python train.py --arch="quartznet" --model="sound classifier" --dataset="synthesized solo parts of chorales (CocoChorales)" --train_examples=39062 --noise_aug=0.002 --n_mels=80 --hop_length=160 --input="mfcc" --spec_augment=false --win_length=400 --targets=["instrument"] --num_classes=13 --norm="batchnorm" --hidden_act="relu" --channel_attention="se" --depths=[3, 6, 6] --kernel_size=13 --stem="single" --widths=[128, 160, 192] --label_smoothing=0.1 --loss="binary_cross_entropy" --init="orthogonal" --residual_init="zero_last" --optimizer="soap" --beta2=0.99 --learning_rate=0.0024 --beta1=0.9 --shampoo_beta=0.99 --eps=1e-08 --precondition_frequency=10 --max_precond_dim=512 --merge_dims=false --one_sided=true --adamw_lr_other_params=0.0022 --max_grad_norm=3.0 --magnitude_pruning=0.3 --max_steps=40000 --batch_size=128 --epochs=131.1 --lr_schedule="wsd_sqrt" --decay_fraction=0.4 --final_lr_fraction=0 --warmup_steps=2000 --weight_decay=0.07 --adamw_weight_decay_other_params=0.01
Rows from block 11 of a small sound classifier, named by matrix and row number. Rows with one number belong to one channel. Each number is 500 + 25 x the weight over its row's rms, rounded and kept within 0 to 999. All counts start at 0. Numbers have three digits each. After the name is the row's rms in percent of the matrix's.
After each channel's rows are labels from the 100 clips, of 14976, where the channel reaches its highest value: "loudest" is the band of the loudest frequency at the time of the peak. Only what is clearly more common there than usual is listed. The data: synthesized solo parts of chorales (CocoChorales). In brackets: how many of the 100.
# convs1: first pointwise conv (model.blocks.11.convs.1.weight, 192x192x1), inputs 96-191
# convs3: second pointwise conv (model.blocks.11.convs.3.weight, 192x192x1, transposed), outputs 96-191

convs1.47 073:533509500500475557525468463500518471500538500517467492500500495473455513500474511500500499500500503557506540542493463522500491493480500462509500500478558474556500496500521515523507414538500485531505472480423532500522500449569500515509500500498547530512500489500500500500529500500528521473
convs3.47 103:494528509472507548467512493500500436500524520500507504510503494507494500500495498501466555505536487528500539505514488500500503500500454500500441560544480500500500483479499507452520518500500500543500500500562545519466456513501500476499499533502500500500479500444521488500486500500536500466
loudest: 1000 to 2000 Hz (49)

convs1.161 158:501521500506498500500439535500443544483529515500500495504500500520494569500500448509500500455571500500513501490535500495605500520499500499510533503500500485500534510431488500516526526521500449500499549500500515500504500483500512521514506500512482514527500500506535485480500402510500475497
convs3.161 124:500526503474500488500473500477549485520505483496485500518512500498469503458482494500512510531480500500494500500477502500485469486477470469508558471500503500455506453530505442509465494500500495510512500513500500517536500499500500500500540515459500500474481500435500539500498496452548507493
loudest: 1000 to 2000 Hz (43)

convs1.78 173:499514490500477536499466500483462600451483500500492467492483440470491536476500497478524482534466500500510521512506493476509493501476500500500473463500511517500569515554500517512509536479550476508508500518528498487518491479500523510435514497467499504483500518471548497500516506513480520514
convs3.78 108:500464500498500511500500443530488538480482517452452500507509500466500500491530467547500459471506536500467500495541500500489521538503500453421479471532517503520494500463530500510494549499500473523520478500476503501500498506500498469503500529500502554469462490471515500499500526520418500521
loudest: 1000 to 2000 Hz (51)

convs1.72 072:488523500469500500504530500425519519499497478473500491500496516502534525518500500549500500500515497500500500514469500501472473506527489506488462500493487504577501494500532505500500510530496498531500512513500511487517500500503492500503500491460500525495487500500500524533532500500500500530
convs3.72 098:496490500476488514500471498525493481473500475508500499501520505504526524500480515500500500483545481500500500500500523493474464509511500501526500500503500470349480500402500459500549502483500500500568501500507500500519500500500498472489468500500500487500475575500493526521500492500513480500
loudest: 1000 to 2000 Hz (68)

convs1.77 079:500502500499452500500500514519500523519500514450490500488508494496509505464500510521500486519508458483507425484534510443490500488499517579493523488515487556505513518501477525523458497475530487429500500553506505482440521546500500489501433525495513489503518531494466474478413488523504487508
convs3.77 097:478490472500503468493479533500498525500484500532478487500515463500463470508513456506500500576523500482500377485500526542443532500500502472524500520479501492512496520525483514515530470515486484478481500489500548500522500517470500455538567495456464500475539500509500476500414509491464477492
loudest: 500 to 1000 Hz (57)

convs1.186 088:496542500480507500500500500564500500514500500500500437495498485485453495507500537486459504512477465563484503465510508509505508475465444500500495507505540493534500500500526494454508500589502503518517508541517500463500500500511528524500529529516500500483449500513500500498500528490500509500
convs3.186 097:490500504500515532498449486500486500480500500476521530549500473500564513478500513472465518532574462440575508500499517493519476397506544498529500489489500485487465500460500543427500500481500500530487500460500471508500500500521500432478518500474470487485459541496495533500484467500500500500
loudest: 1000 to 2000 Hz (55)

convs1.130 066:503500515540510516500446479500504503500517500540500476501500451500500453500500524500500480500500494539535524453500532470508507560500468539500527496488500500563460473500520517505482500488500500500563457472500500500520500500522500561500499500477546503506481534500536464477524511510541493481
convs3.130 091:518500463472498500507505527476483525500470495542500519500500528500500477481500494529500500500450561516492512498563500500504562606500516500501500479520500497576500556502500496497500519500500500502500523472492519496530524500500478498500508508452484525500507500540500489513484552569481490528
loudest: 1000 to 2000 Hz (32)

convs1.174 088:500458500500479500500500521536483500500481504448469469500500500510467537500500500519500475503526500500500418485500500526474482471500495534485500500500490490496585500446529504441487513500500491391533522500536459491469474467500515500498451500512483558453535500525483493463481502488446500511
convs3.174 092:486500516512500458544510552509500539500484498521500515536530457500500514500505500485537498552500500500480366475483500555469490510453515500541500500500485478500574483498500460562525470500503457431500497500525535478500501500500500500548534500488500500452500500500475481490471530500500500500
loudest: 500 to 1000 Hz (72)

convs1.50 101:500491538470499499500500470540466530468489510480511539505445496485500500517500513480489486513519500500511503500518481493542498485517538519500527500500500529500519506507490528500536457493501500483433508500490500511448514543507534500500494523500459460500486521494516527500500500506508458500
convs3.50 111:500516509500499533500521496500500457492479515518500479504500500510498532500483530500476500446487501500500500507473509500486500505500532515441500500462461443500500467475500446500462554518481508525527481523540504531472487465500516530497500500496534523481476509500500541518499500521527512481
loudest: 250 to 500 Hz (70)

convs1.74 108:500526500500515500518531493518500498468467475511475500500500500478509518500500500495527545493530511518506498501500500504465475472531489449500500500500432530477422500477451439500470525508500517459500485537521515529506500531481502537500488467500500500488500476570559500500500488469500520546
convs3.74 081:480483472500471495500476486500519500523500500524500551500512485483477484515478497447499500464500500537470477500471522546455500521521526522529493472513437500528573543500490453524497473463497449461513494480500454474501512492520470501500546569474500500517545483573481474526482516500490509487
loudest: 500 to 1000 Hz (60)

convs1.140 092:505511500500505514515467512500467500484510500480563512490557441534491481509500512500463471492512469490533461510503518450500523484472500500500495537500499500500488555498500500543500520506492500500516500423513498489500500545522454481500434502563500500500476492466498500453543499567498500519
convs3.140 095:500456500500516462481491500506490508500500503560500528500528445544500515500466500488500500562487531500524475500455536500500469453537523516528487461541501477518500500513477558463500500538513502500462510501500567500500500482500440457514558500426500503495471486500503556537500526500502477475
loudest: 500 to 1000 Hz (57)

convs1.5 085:499452478469498497500521520524500520535500500491500540500475478498502500500480428507529522500498509500501520444507509505512487500461502561500511572532531500565528500552474512506500426476500514491528551525451462496501503514500523505500500537465500486511500553500500467506463485534546468500
convs3.5 081:511496530500500515500494493511531500492522503438500500507500500500503504500500514500500500500505470500500500497500484451473494490473500500500469636501500475434478500482500494500500500500495498500536508480548485503482500500500500485500500486483544500500458501442511519500517445500535500481
loudest: 1000 to 2000 Hz (71)

convs1.54 093:500466504500530500500500481534458522500471497496472500500530500499472503500515513500521465502526509509500488514494500436483500500547500467507498484500468511482591500496498469500500517500544500467492536463511509542475515490467456500500434500507522500505550491554470451500500494500500494559
convs3.54 077:519499559500500500516500518508482500455516494492500421499449520500519553500531500500489502539500479451500500465509507472516500500483439500462529530500500527471442486500517512483500524525463524521510507500457530512500482500443565520500452470558515529446500532449502497500539500476521500500
loudest: 500 to 1000 Hz (63)

convs1.155 071:500500500515477500500518521546476500502453517485463500480459500464525479446521500500510490545493500531500487509519468500500466492488500500500526500475498504500500409500516531500527513477475515516500501381500524522496500500489496518513505499500482500500500499500500524525428495500514506500
convs3.155 106:494500504500500500462474500472506503505465502487500504529526500500471500529498461509500500542466482500500500500531486508489509539514525492503537483500477495500500692544500498538514500500519500500500500536475466489533500500497484500480494500523500471498487500493500508500514500467409472510
loudest: 1000 to 2000 Hz (95)

convs1.63 085:500528500500481500524437517500499541474477537488495500502500500463545500491500500471500483500500520532427539479500496465530500477449489478450439500395500495500494541500539514508483500490538494501500496493535500500523515508500513545500501529500543555500491500500489500500569439500460498483
convs3.63 093:468543471454544500535458513500500500463500501498500487547500503524508500500500536466474507567500552458553500495477566500500460453498515458500517514453500480500500512476485500472484464541458500500500541502500481545500476507484500478500500531500500499469503528432537500548509500532506500478
loudest: 250 to 500 Hz (90)

convs1.4 074:500478500535507492465500488537438543465500480510500509507488500534500466484500503456500500500500522492473469512500495527495536498487514500586500494551510500493522478501439433500552481510500443500494501490444478500500502491500475502486513500519500513500504546506500500500500472500522457501
convs3.4 099:500487476500509432487455479447514472589494464498484534492504524500462444551523508497500503472504500530464462562493452529500480495478500552502500490517507506520476568487500494499523478471512448500507521500385500439509522512506500500486486539488500480510515500500484500500500498500429500500
loudest: 500 to 1000 Hz (65)

convs1.10 120:500500533500522500500500502528500500494509497484500487500484484530503477550512469532500509489531495496515448509500500494484503499500488506506546504513462491501522500500500506526486523500500465485539503500495499556489537536432459506500477525502500492497478500521521453413443501500493454479
convs3.10 091:490500470496527478541520549499500495529500488565533504509503479548500505500511500463517500500527535481500419500500548545480500500511571492558503464509478452512530500488500458505504438494500443501519500500514518471500504500528500456503540485479500500481500507546500495525454509530479489500
loudest: 500 to 1000 Hz (78)

convs1.94 103:500500500500500547500527500533532491500456490501500436493512486480478439456486500500503508500477483511500500500450565501500500506500482490500500526500500478515460510508554515514440500447493421488539503557509500500525500476515487500544490500500567530500470404500466562500500500534495500500
convs3.94 094:465500516473499520500517522473540500443492500523524488479500495519467519500456506500505519517402572509461534529471538477527507513540500500486500464500461479515563500525451500500468505564500448500480468500567505500464479466505489500532538500506452500500480452500476512517500530500500520500
loudest: 1000 to 2000 Hz (61)

convs1.104 120:517476500523510567507500500500500500516503426500514473488500457538482517500493500513500498500498500500500494527500507531465488484500526520459515500514472500486500522500500513500486544513520503443502492528506515484519465473550506500505482441468519545500500499500480500523500500424496560500
convs3.104 086:512480508500500506500500500500486483500496510500477500515464490500500526500465478429506511500500528500500509500500528499500522500511493471450516500500441500500537512497457481524500520494453462458455500500500461472491500528475500500563536570463501508500500474526500524500514500463475500500
loudest: 250 to 500 Hz (67)

convs1.107 080:500499500529476502464484502500500500515500500500500514500413537466474458435500483542500500456518500500419532510500474485508500500500500517487470500500501500485500489449521500495491499500467500507478500500479500500505519500510500542458518518544500491500569500497502494500530500498500469500
convs3.107 110:497524480500500500500489504492500506497519508500500505500451501512509549467500517455500514550504515453586523458478500498505486578476500500500474500448497506496486474480500562472500487521449500528500525478507504510500473475488500452499499510500520496500500489431500491519530500499524495482
loudest: 250 to 500 Hz (68)

convs1.59 080:507500474433504517500500487500513492485500506484454494456500500500487500518490500500500500513500478500500500542560500500566500500500485500500516515510514493590440500500486508473500497500500495493501532535519518466500509500499497500467500500504500461443416486500516476500500474468500492478
convs3.59 090:513500509476497528520482502548521477510500500500510492500510497500500541500476512505500522500528500500514500472500510500468500500492546508500500512463486500403500500410500432500500512486500500500540500491507493500500478479514500500500500500504500500500480554473500537521500485500519500500
loudest: 1000 to 2000 Hz (71)

convs1.22 113:506528495500506500500500500494500537481513500500480500514500521520500500472502500467500488500543483516513480495422500557505541476508483472500500486497498500472532467448551500500500500500462516500500518500523477500473495475515501500500492500500500513506500528489500486496500447500494473535
convs3.22 111:519540500505507491500500500513505474495534495502501497500500500496474500500533492491500470516491449516485491466502479500524481468500492516520500511521504500500427430457525492550514486503489462544500500526480484500500464492529517473506526511500500500514500501466523474500462500483497500535
loudest: 250 to 500 Hz (86)

convs1.144 100:484500537500500520499500488500500502500500489495512500568500435484506497530500491500478500500500497478523541583515497546500500489509515500473500502519391505500504500500500524525487500537504500500494500534511500511495450517482505473500500451500532482500480500491484488459500504500494518470
convs3.144 129:481543507523500624487508483494487451471494504500503525505500525500497490514523500462500513512494500537500549492515500466511511500500500502500498524500505502470500471505480492515500500527500498552520503500542498490500469500527528499500500514500500500500494505535503497469497498520480470500
loudest: 500 to 1000 Hz (74)

convs1.29 080:505500500514495498465500500496518521516502500511500464527499500590500520503517508488487500453498500500500482520540501500462546473506500500467510500532485478474548528503473500453486520500500482500501500535500462512469500515448467475491455509488541500505474456500505500446500481500462532500
convs3.29 086:500502542500453500537519500523485511524500488514500489531530489500500497507490514532500527500488514506500468546510526544486518673500500462500501494496511500500500527500500398544513500521516499512481506483530575486495490500467500494500494484525520502500494450500500497500515521500472468500
loudest: 500 to 1000 Hz (71)

convs1.88 123:500543470526500488457500519508523525547492485533500448503503513498484500509500518530516524500491513512442500510530522537482458501500500514507532487503500483500419463500515475494528523500500470545527506500500510488503523500498536500513534521513532515500493513508535534508524520466490466485
convs3.88 100:476500448501500482521488491498457518506508508500500451529500506500500517451500512500489466543447507494584507475500566523523466502483487486505484500500473522502491476500507530499516468537450529512500511473456505501498500474500500441506545534489500481493495507447515500547500500518500475500
loudest: 250 to 500 Hz (73)

convs1.93 063:507477500481431500500522500482507500500500500500500518475500502500500489500500520500452500529497474452486500500494476500503500509458548551470464492548500454540478471499500512467500500480481508490572486498485428500473500478500534467511529469500516497500515500500518532500486515500508494447
convs3.93 091:531516500492514563500500466500500500497543504468483500466500534458500502500500508500500500445450500500511532569500471459497505500551509512497488500500500504442500473500517507469500497480500499494500520486541443500524512470527500503481519500493506500564485500500500500534525429492500500488
loudest: 1000 to 2000 Hz (53)

convs1.35 100:514527500526530509485500444500511523500500460486458512474500500477500503491504500500500455500523478500478489565489466500500456500516484500500500504511445477500527500452526475478500524500526500439476500516503529484513500446500500498500487436523493500496487441500515522497519517444488589531
convs3.35 086:500493512500545536509531499488476508500500500485562482483466524497531500500525509521500500511500457486500500472541520495540499525498500500507505519504559507500448469516516518486516500500517500571500500528500500512495500484500547500442486413521500490451464548458531526495500505528500484500
loudest: 500 to 1000 Hz (57)

convs1.80 104:500500500492487500501500500477538479481495459516534500483490500509500500458483529485553490553521490545500529552489500540479478478490488525474495485480500499572500480516500491538498492512500490515430500559519528500500492500472564518520522510509524524478498500514500483521483508500500440524
convs3.80 091:496500476500485500500500519499493469491500475500549473510507500500557559447488537512504487486500500458516479464476500500513446500500506526500500500523500509431500485463533515500507500492524496537529462522500536531505531480468500500459500513538469482462464539500500531509525498500511510500
loudest: 1000 to 2000 Hz (63)

convs1.154 085:504500500500534500500468472470489500500454497482500500500508500470500475522500518500500544524495527500520486508502500437539498492500522508500479497451498504500536516504470541498502494500496521500434492543500500465500500500541507495500500495500500411500500502506481488473529500500500500519
convs3.154 111:500473527539514455504498492479500544496483488496522516500488500456463484553464507514500508522508498500500498524493509500510479460500433458525492500520500556500487498543500569470500453495497518473463531475500500501500516500488465485483500466555500474499491487520500492500544493511494493500
loudest: 250 to 500 Hz (74)

convs1.151 079:500513458538500536500500487544521500476482480523470574500500539490500536564500506500500515552500555494500500467453500492473500460498500469500500524537517500466539498530500530511500452480500500505480530500484500501518500500535530460500513533483500500508476500500534493504549517500488500470
convs3.151 094:497500469457500546499483501522481456500512525554454500500531498547500486464518492530490511513494519500500500516486500500474515565481538494456500533474459478500500504500477500500472508521500492500500500500568477500500500494503494500529523549449523523480527491500534451500500460548500494500
loudest: 250 to 500 Hz (82)

convs1.156 165:500490500506515500525500500513472562466500500480596466500500535501500512504492500456500500518500495500500506497525574481519500506473504500500552500458486478500483500527512493502500484463527506500527486470484511498500500477535500500498500519500509516470500503500500500500500505486516480500
convs3.156 110:501520495500519502500510509510509514500500539494447500500500508500496483374494508528480500512531454504500519529460501476500500457468457500543490495512500492492500492500467509500500587509502497500502539504500478486468469500526487500560481469500492478516459500516499500488477500454515523490
loudest: 250 to 500 Hz (72)

convs1.143 091:500500511500494500470488490503465525524561517479500445483456475500500500500500491500500500479500512540516461540504500539537487489508491531498498501500500473548500500492524542522500508483480473500460500460527532512525500523463441500472510466578500540538500434500523500501494524463474509519
convs3.143 094:500519525500518500470500500531503514520500500500500542500517500500500479500500455499500498532428480507521470507481500500517500490534508500494485500514512480589500487572500530477521486524500467500487513487510500480508472485516500481564540512437510498544510450477498482491395516495492489506
loudest: 1000 to 2000 Hz (85)

convs1.112 092:500513500464529514500508454541500406505500473493545500497500504505471474475500540500483498460496512500518503524500459489483476493491480543500477488513500500519500451500437492529500474533500501481500504462472501538455485520508445500500500502528531500524477500500500501500450520515543500500
convs3.112 105:516500500500500496500446500476472570510472488500511493532500500500491479535500500531497474527499511500563500491535516500500500485506536500500500528468511499481445535500500500500490500475500542523500517500476472485555500500490474465500526500462505500500500511451543500534496518519416462517
loudest: 1000 to 2000 Hz (48)

convs1.81 083:469474531500500483500501438500538505500492500526500500509498517532505500514480517498447500515526500549458506500523521500545500481528500557527529548493500500533500476513500485491500505556532517528465480500533491500466498532531499500506531500540519522487529500500508500477500538500472511500
convs3.81 098:490498462500468402520487530515562514570451484500500536500508500543513468519517490500526498500502492460418486511500483523500492500500502500550500460501532500558530508500480519511515509500504503500498505500482494500500506522483500500516500531500488500509500500549500475448523519486508505500
loudest: 500 to 1000 Hz (74)

convs1.98 081:534524500494481473500463500500555490531506531500516521500409477488516537488500500502419522529526500461500461499500500489500496500460538561479528481500532549501465526494500500464487500506500526503500500507504452467402546500484536483500503506452481456540485518479500500467500483474499500466
convs3.98 096:505500500468482547484465478474500500509500509498488500455515500479518510480486500468500480439471500468500539582464500500500500500560548537473489514477463454514500476500500490468476524525455493499525500512532469500500500500500520516504500552487500531532496490491500520535527430508500500500
loudest: 1000 to 2000 Hz (69)

convs1.31 080:485500495550500460483440478438500545500505500500500500500500505522485515513500494527500500466500502518500499500509467509569500500475482500556483496463470455593528525500500505523551468480500526533489492496500535500473500524500492490492500500493500539504485515500500433474493500489500500500
convs3.31 090:500500500522500463478500506466494521512499500500508517472500500473503480477500488471524500495500500520500500506500500500550483500500451519507500498538500536585498500555491543502500500514498503500486522500500500496513500503493490500522500494500500507491500448573499473484485500500480496500
loudest: 1000 to 2000 Hz (57)

convs1.162 063:500500496483500565515500506500500494500468500477500523500500500481522512521500499504536486500500523499524500500510456500488500496500532500500419500500500434588489500500500500500481501450485500500500500578509401455524514483541499500500503567500500433511493486495500500500500470532506500479
convs3.162 105:470505540505516469540530518484500535456469500518500500548517499500457495498500509530538500540500520529500500455495529500530500500460474457482498500500541500583509500500500510500500477500496500479444522512482530534500500530503550500536490465499479500464500500537500476486539500539500500525
loudest: 1000 to 2000 Hz (79)

convs1.67 042:500500527512500525511471500474500500500500552470535500500531478482529508490495521500481496497500500482550500512500500500575529500473515544515500641500500489500422445494493560500525500483495500500527514500471511500481506500527538511500507492503496500492465500451500462497525500479549531479
convs3.67 053:498543500500500542500471491491505500500502500500516500500500500500545469495517500500500508500500484486444538522488503483469524500500475454529500677500505518500500363489519455473500526500500500500500500500500539500502463500499500500491500527500467500500500502478500506490506445507500520500
loudest: 250 to 500 Hz (74)

convs1.182 200:499551500491550542523489500500489543538539514484500483534513500505485507559498523516489539450507494480502500491460585500464496476516507500503547507484506469511503506483489497500484503506432466518490478536500500467481504478484511477553526490519543516513491500503490571506500500494500509491
convs3.182 109:478500504506500508530500531481516500488493533532528500491471545531500499572468541448500514531466523500500546500492509443500497458537528475541500506498475514500464500529433500493459478508442495500469520502484500529500498523500489500499485492509500460500543500565532491509501522484508529458
loudest: 500 to 1000 Hz (54)

convs1.185 074:500500500500500503478499456528486492488537483552589549500500500497471503509500500481457497462500480476516565500496526500490523517500500489483503496500500458500500528500500500500500469511546466526472464500500503500525479540512500500502509480509504511471500487493500558518546445500500473472
convs3.185 109:507521500484499483500506500506469550500500492489500500500502507537500528513506500496524462500433563484493548470551500540490500527553554495484500508470500500500449536500521500500515503494491487503481500515511467500538501502486500500503500569476475507500521500518475545500509511500446478513
loudest: 250 to 500 Hz (86)

convs1.170 094:456500517489515500492500477500500562508483488500473479455500500516518500493440525493500500436528537514522492500500500502473492500500460529500500500516498500531466450542459500556535523464481463497469516465515529483466505516500500500500486504551537500513494483483505506490431500526513488500
convs3.170 105:500500500493489505500469494500489521500502485507492500500494518530469455553541468545499500547491493521545500526500500500465534500500530500489500491486537500556488565523476526472527500511471500497496526477511500495534473490500500489542523500391529500534514491449533489500415515540476483511
loudest: 1000 to 2000 Hz (94)

convs1.43 104:506526503483476500464467485469490452547504527513501478500508500500502497495501497490500453500500505500500512486502480488528514488500520510516500500528484529558477500470463500500486481500508587474468500498496477515472508545484500500417453500500431496486540494509500425500478500531500528500
convs3.43 113:504507481515494500500507499500500475530500500541500486500500500479428467500503464527500495536500500522517500494500500552500547527494478507509485520497496509599457529531472500504476500527490457470500533505500500500500500515499512500605572514492500500483562478529545500505444500503474500500
loudest: 1000 to 2000 Hz (67)

convs1.128 168:483518500479483506457528483500483488500500524500500481492518514481497525519532500502502523536501493503537516493500499500513500500526470505486481482497500493500505500488500500500500500478477475498500522437500519500506500554500500511556518485531500475547498475500482534500500511500500521495
convs3.128 120:505500523523524478500500510496500500500501500530495500520473500555539480500491496488511504565471454515612556500522500500497500503496500506506487519502492511519456504552494500497530455522500495442417539474517526487497493489500439503525500434535491500500529481497537505500479494496530522505
loudest: 1000 to 2000 Hz (73)

convs1.84 105:500539478500563507463520500500489491517493500533561513507500514500504509562454493487500500502547500506476487485487492500452490500526503500513471515504476500498477487444500500500458465500511500483530510500456476487500500530477519500500475500460534418500487490519500500505522469521506491481
convs3.84 108:507489493500497500445512488523513500518517500500500492500509477506500429471484441521478526534507469537599495500491483457472533524469470485508500531500526480501503476500500561501556503513522500530500506500583500485500500500500493494509500472488541497506481500479523498485437480542531481491
loudest: 250 to 500 Hz (74)

convs1.90 072:517500496457515531477476533370449500500511540500518499554514500516486530474500481500450527500478500500500530493483555502500490482490530526501532500467541515597500524500500478492500500477463500558504501475517486472451482518500500506484517525490500491518500495487522500516494500500500470521
convs3.90 103:478500500518502500500514510451490493500500500500500487507517508494483500471500485500500500489500513553473495500500500500551500500500500500470500550511520508667503527560500539500500500534477486503442500500478500497510516509509500500554500486478463522477529500500500487500484502494500488515
loudest: 1000 to 2000 Hz (77)

convs1.75 097:515500523461519513500488500518559500500489500512491500477517500483489500500489518500500500464500500471513500487500475500516544500500500510505500496448500537541434501514513500500479499534580500484558488461500500500488500501536501500600500480474529544500500500500500514502469554500525500518
convs3.75 106:536511520500531524521500515502503500471484491541477500493456500500500484500500476500485500549468500498511500491486495494461549532500492493499500562468500477602523493512498514532475500505500494475459539474534500480508502495470486497597500500463500500501536500506521480523430500469474500521
loudest: 1000 to 2000 Hz (71)

convs1.141 111:500509490500476500505519511519497495500500482466529500497505500508490500500488500500525475497491500478522500500491468519533496510516529494500473511500461466465440519500500525499500511500496494504514470498463500500534493500537492485500490458518403488516510500471503488517557500477499530500
convs3.141 089:479478500483511494507470488500500509500500500509500516500494487500477500500497499440480500514500523460483500500477523535522454500500464500480497510500444507530500514482462527469451485514484441501457529501473441471524514482480500500527540600484411500500490455486457531523500500494489487478
loudest: 250 to 500 Hz (81)

convs1.89 090:469546523519533500479500523522500500506500476528549487511500500457487500500513500511500482464540410500489493465481538475513505537500467480500526595500500500498510500500480500554464500537517480506500481524538521508469500505500530526522500555500545500532511500500547477448500445499503500500
convs3.89 091:514500500483500500530524537500446500503473481563500475501506506545502521523526524486536500500437562509484500500524500540519527546500536522500521328496500497487536515500504500500493489503506500500500500500500508500500500500489510537512535529493483500500539502546499487500473500516473480500
loudest: 1000 to 2000 Hz (47)

convs1.125 098:481486500437500550497506512439516500500478442510500500500503500462547497508456486528493496495500507494535455500500473514492500481500531531452464488531467476539500500496500489500457494490525500408500442500526476461438519545500529500499500462500516464513500427492508463505443484515481528500
convs3.125 102:530500516485473500467497485500500482550489484491501500468495492495549510498482520515489514456472500500487543500500500423500500500500501523463500500500523502456500488500500521500495535500526487611534481500474500495483500500509500547433476520512522500505483523481480536477560508526500500511
loudest: 1000 to 2000 Hz (41)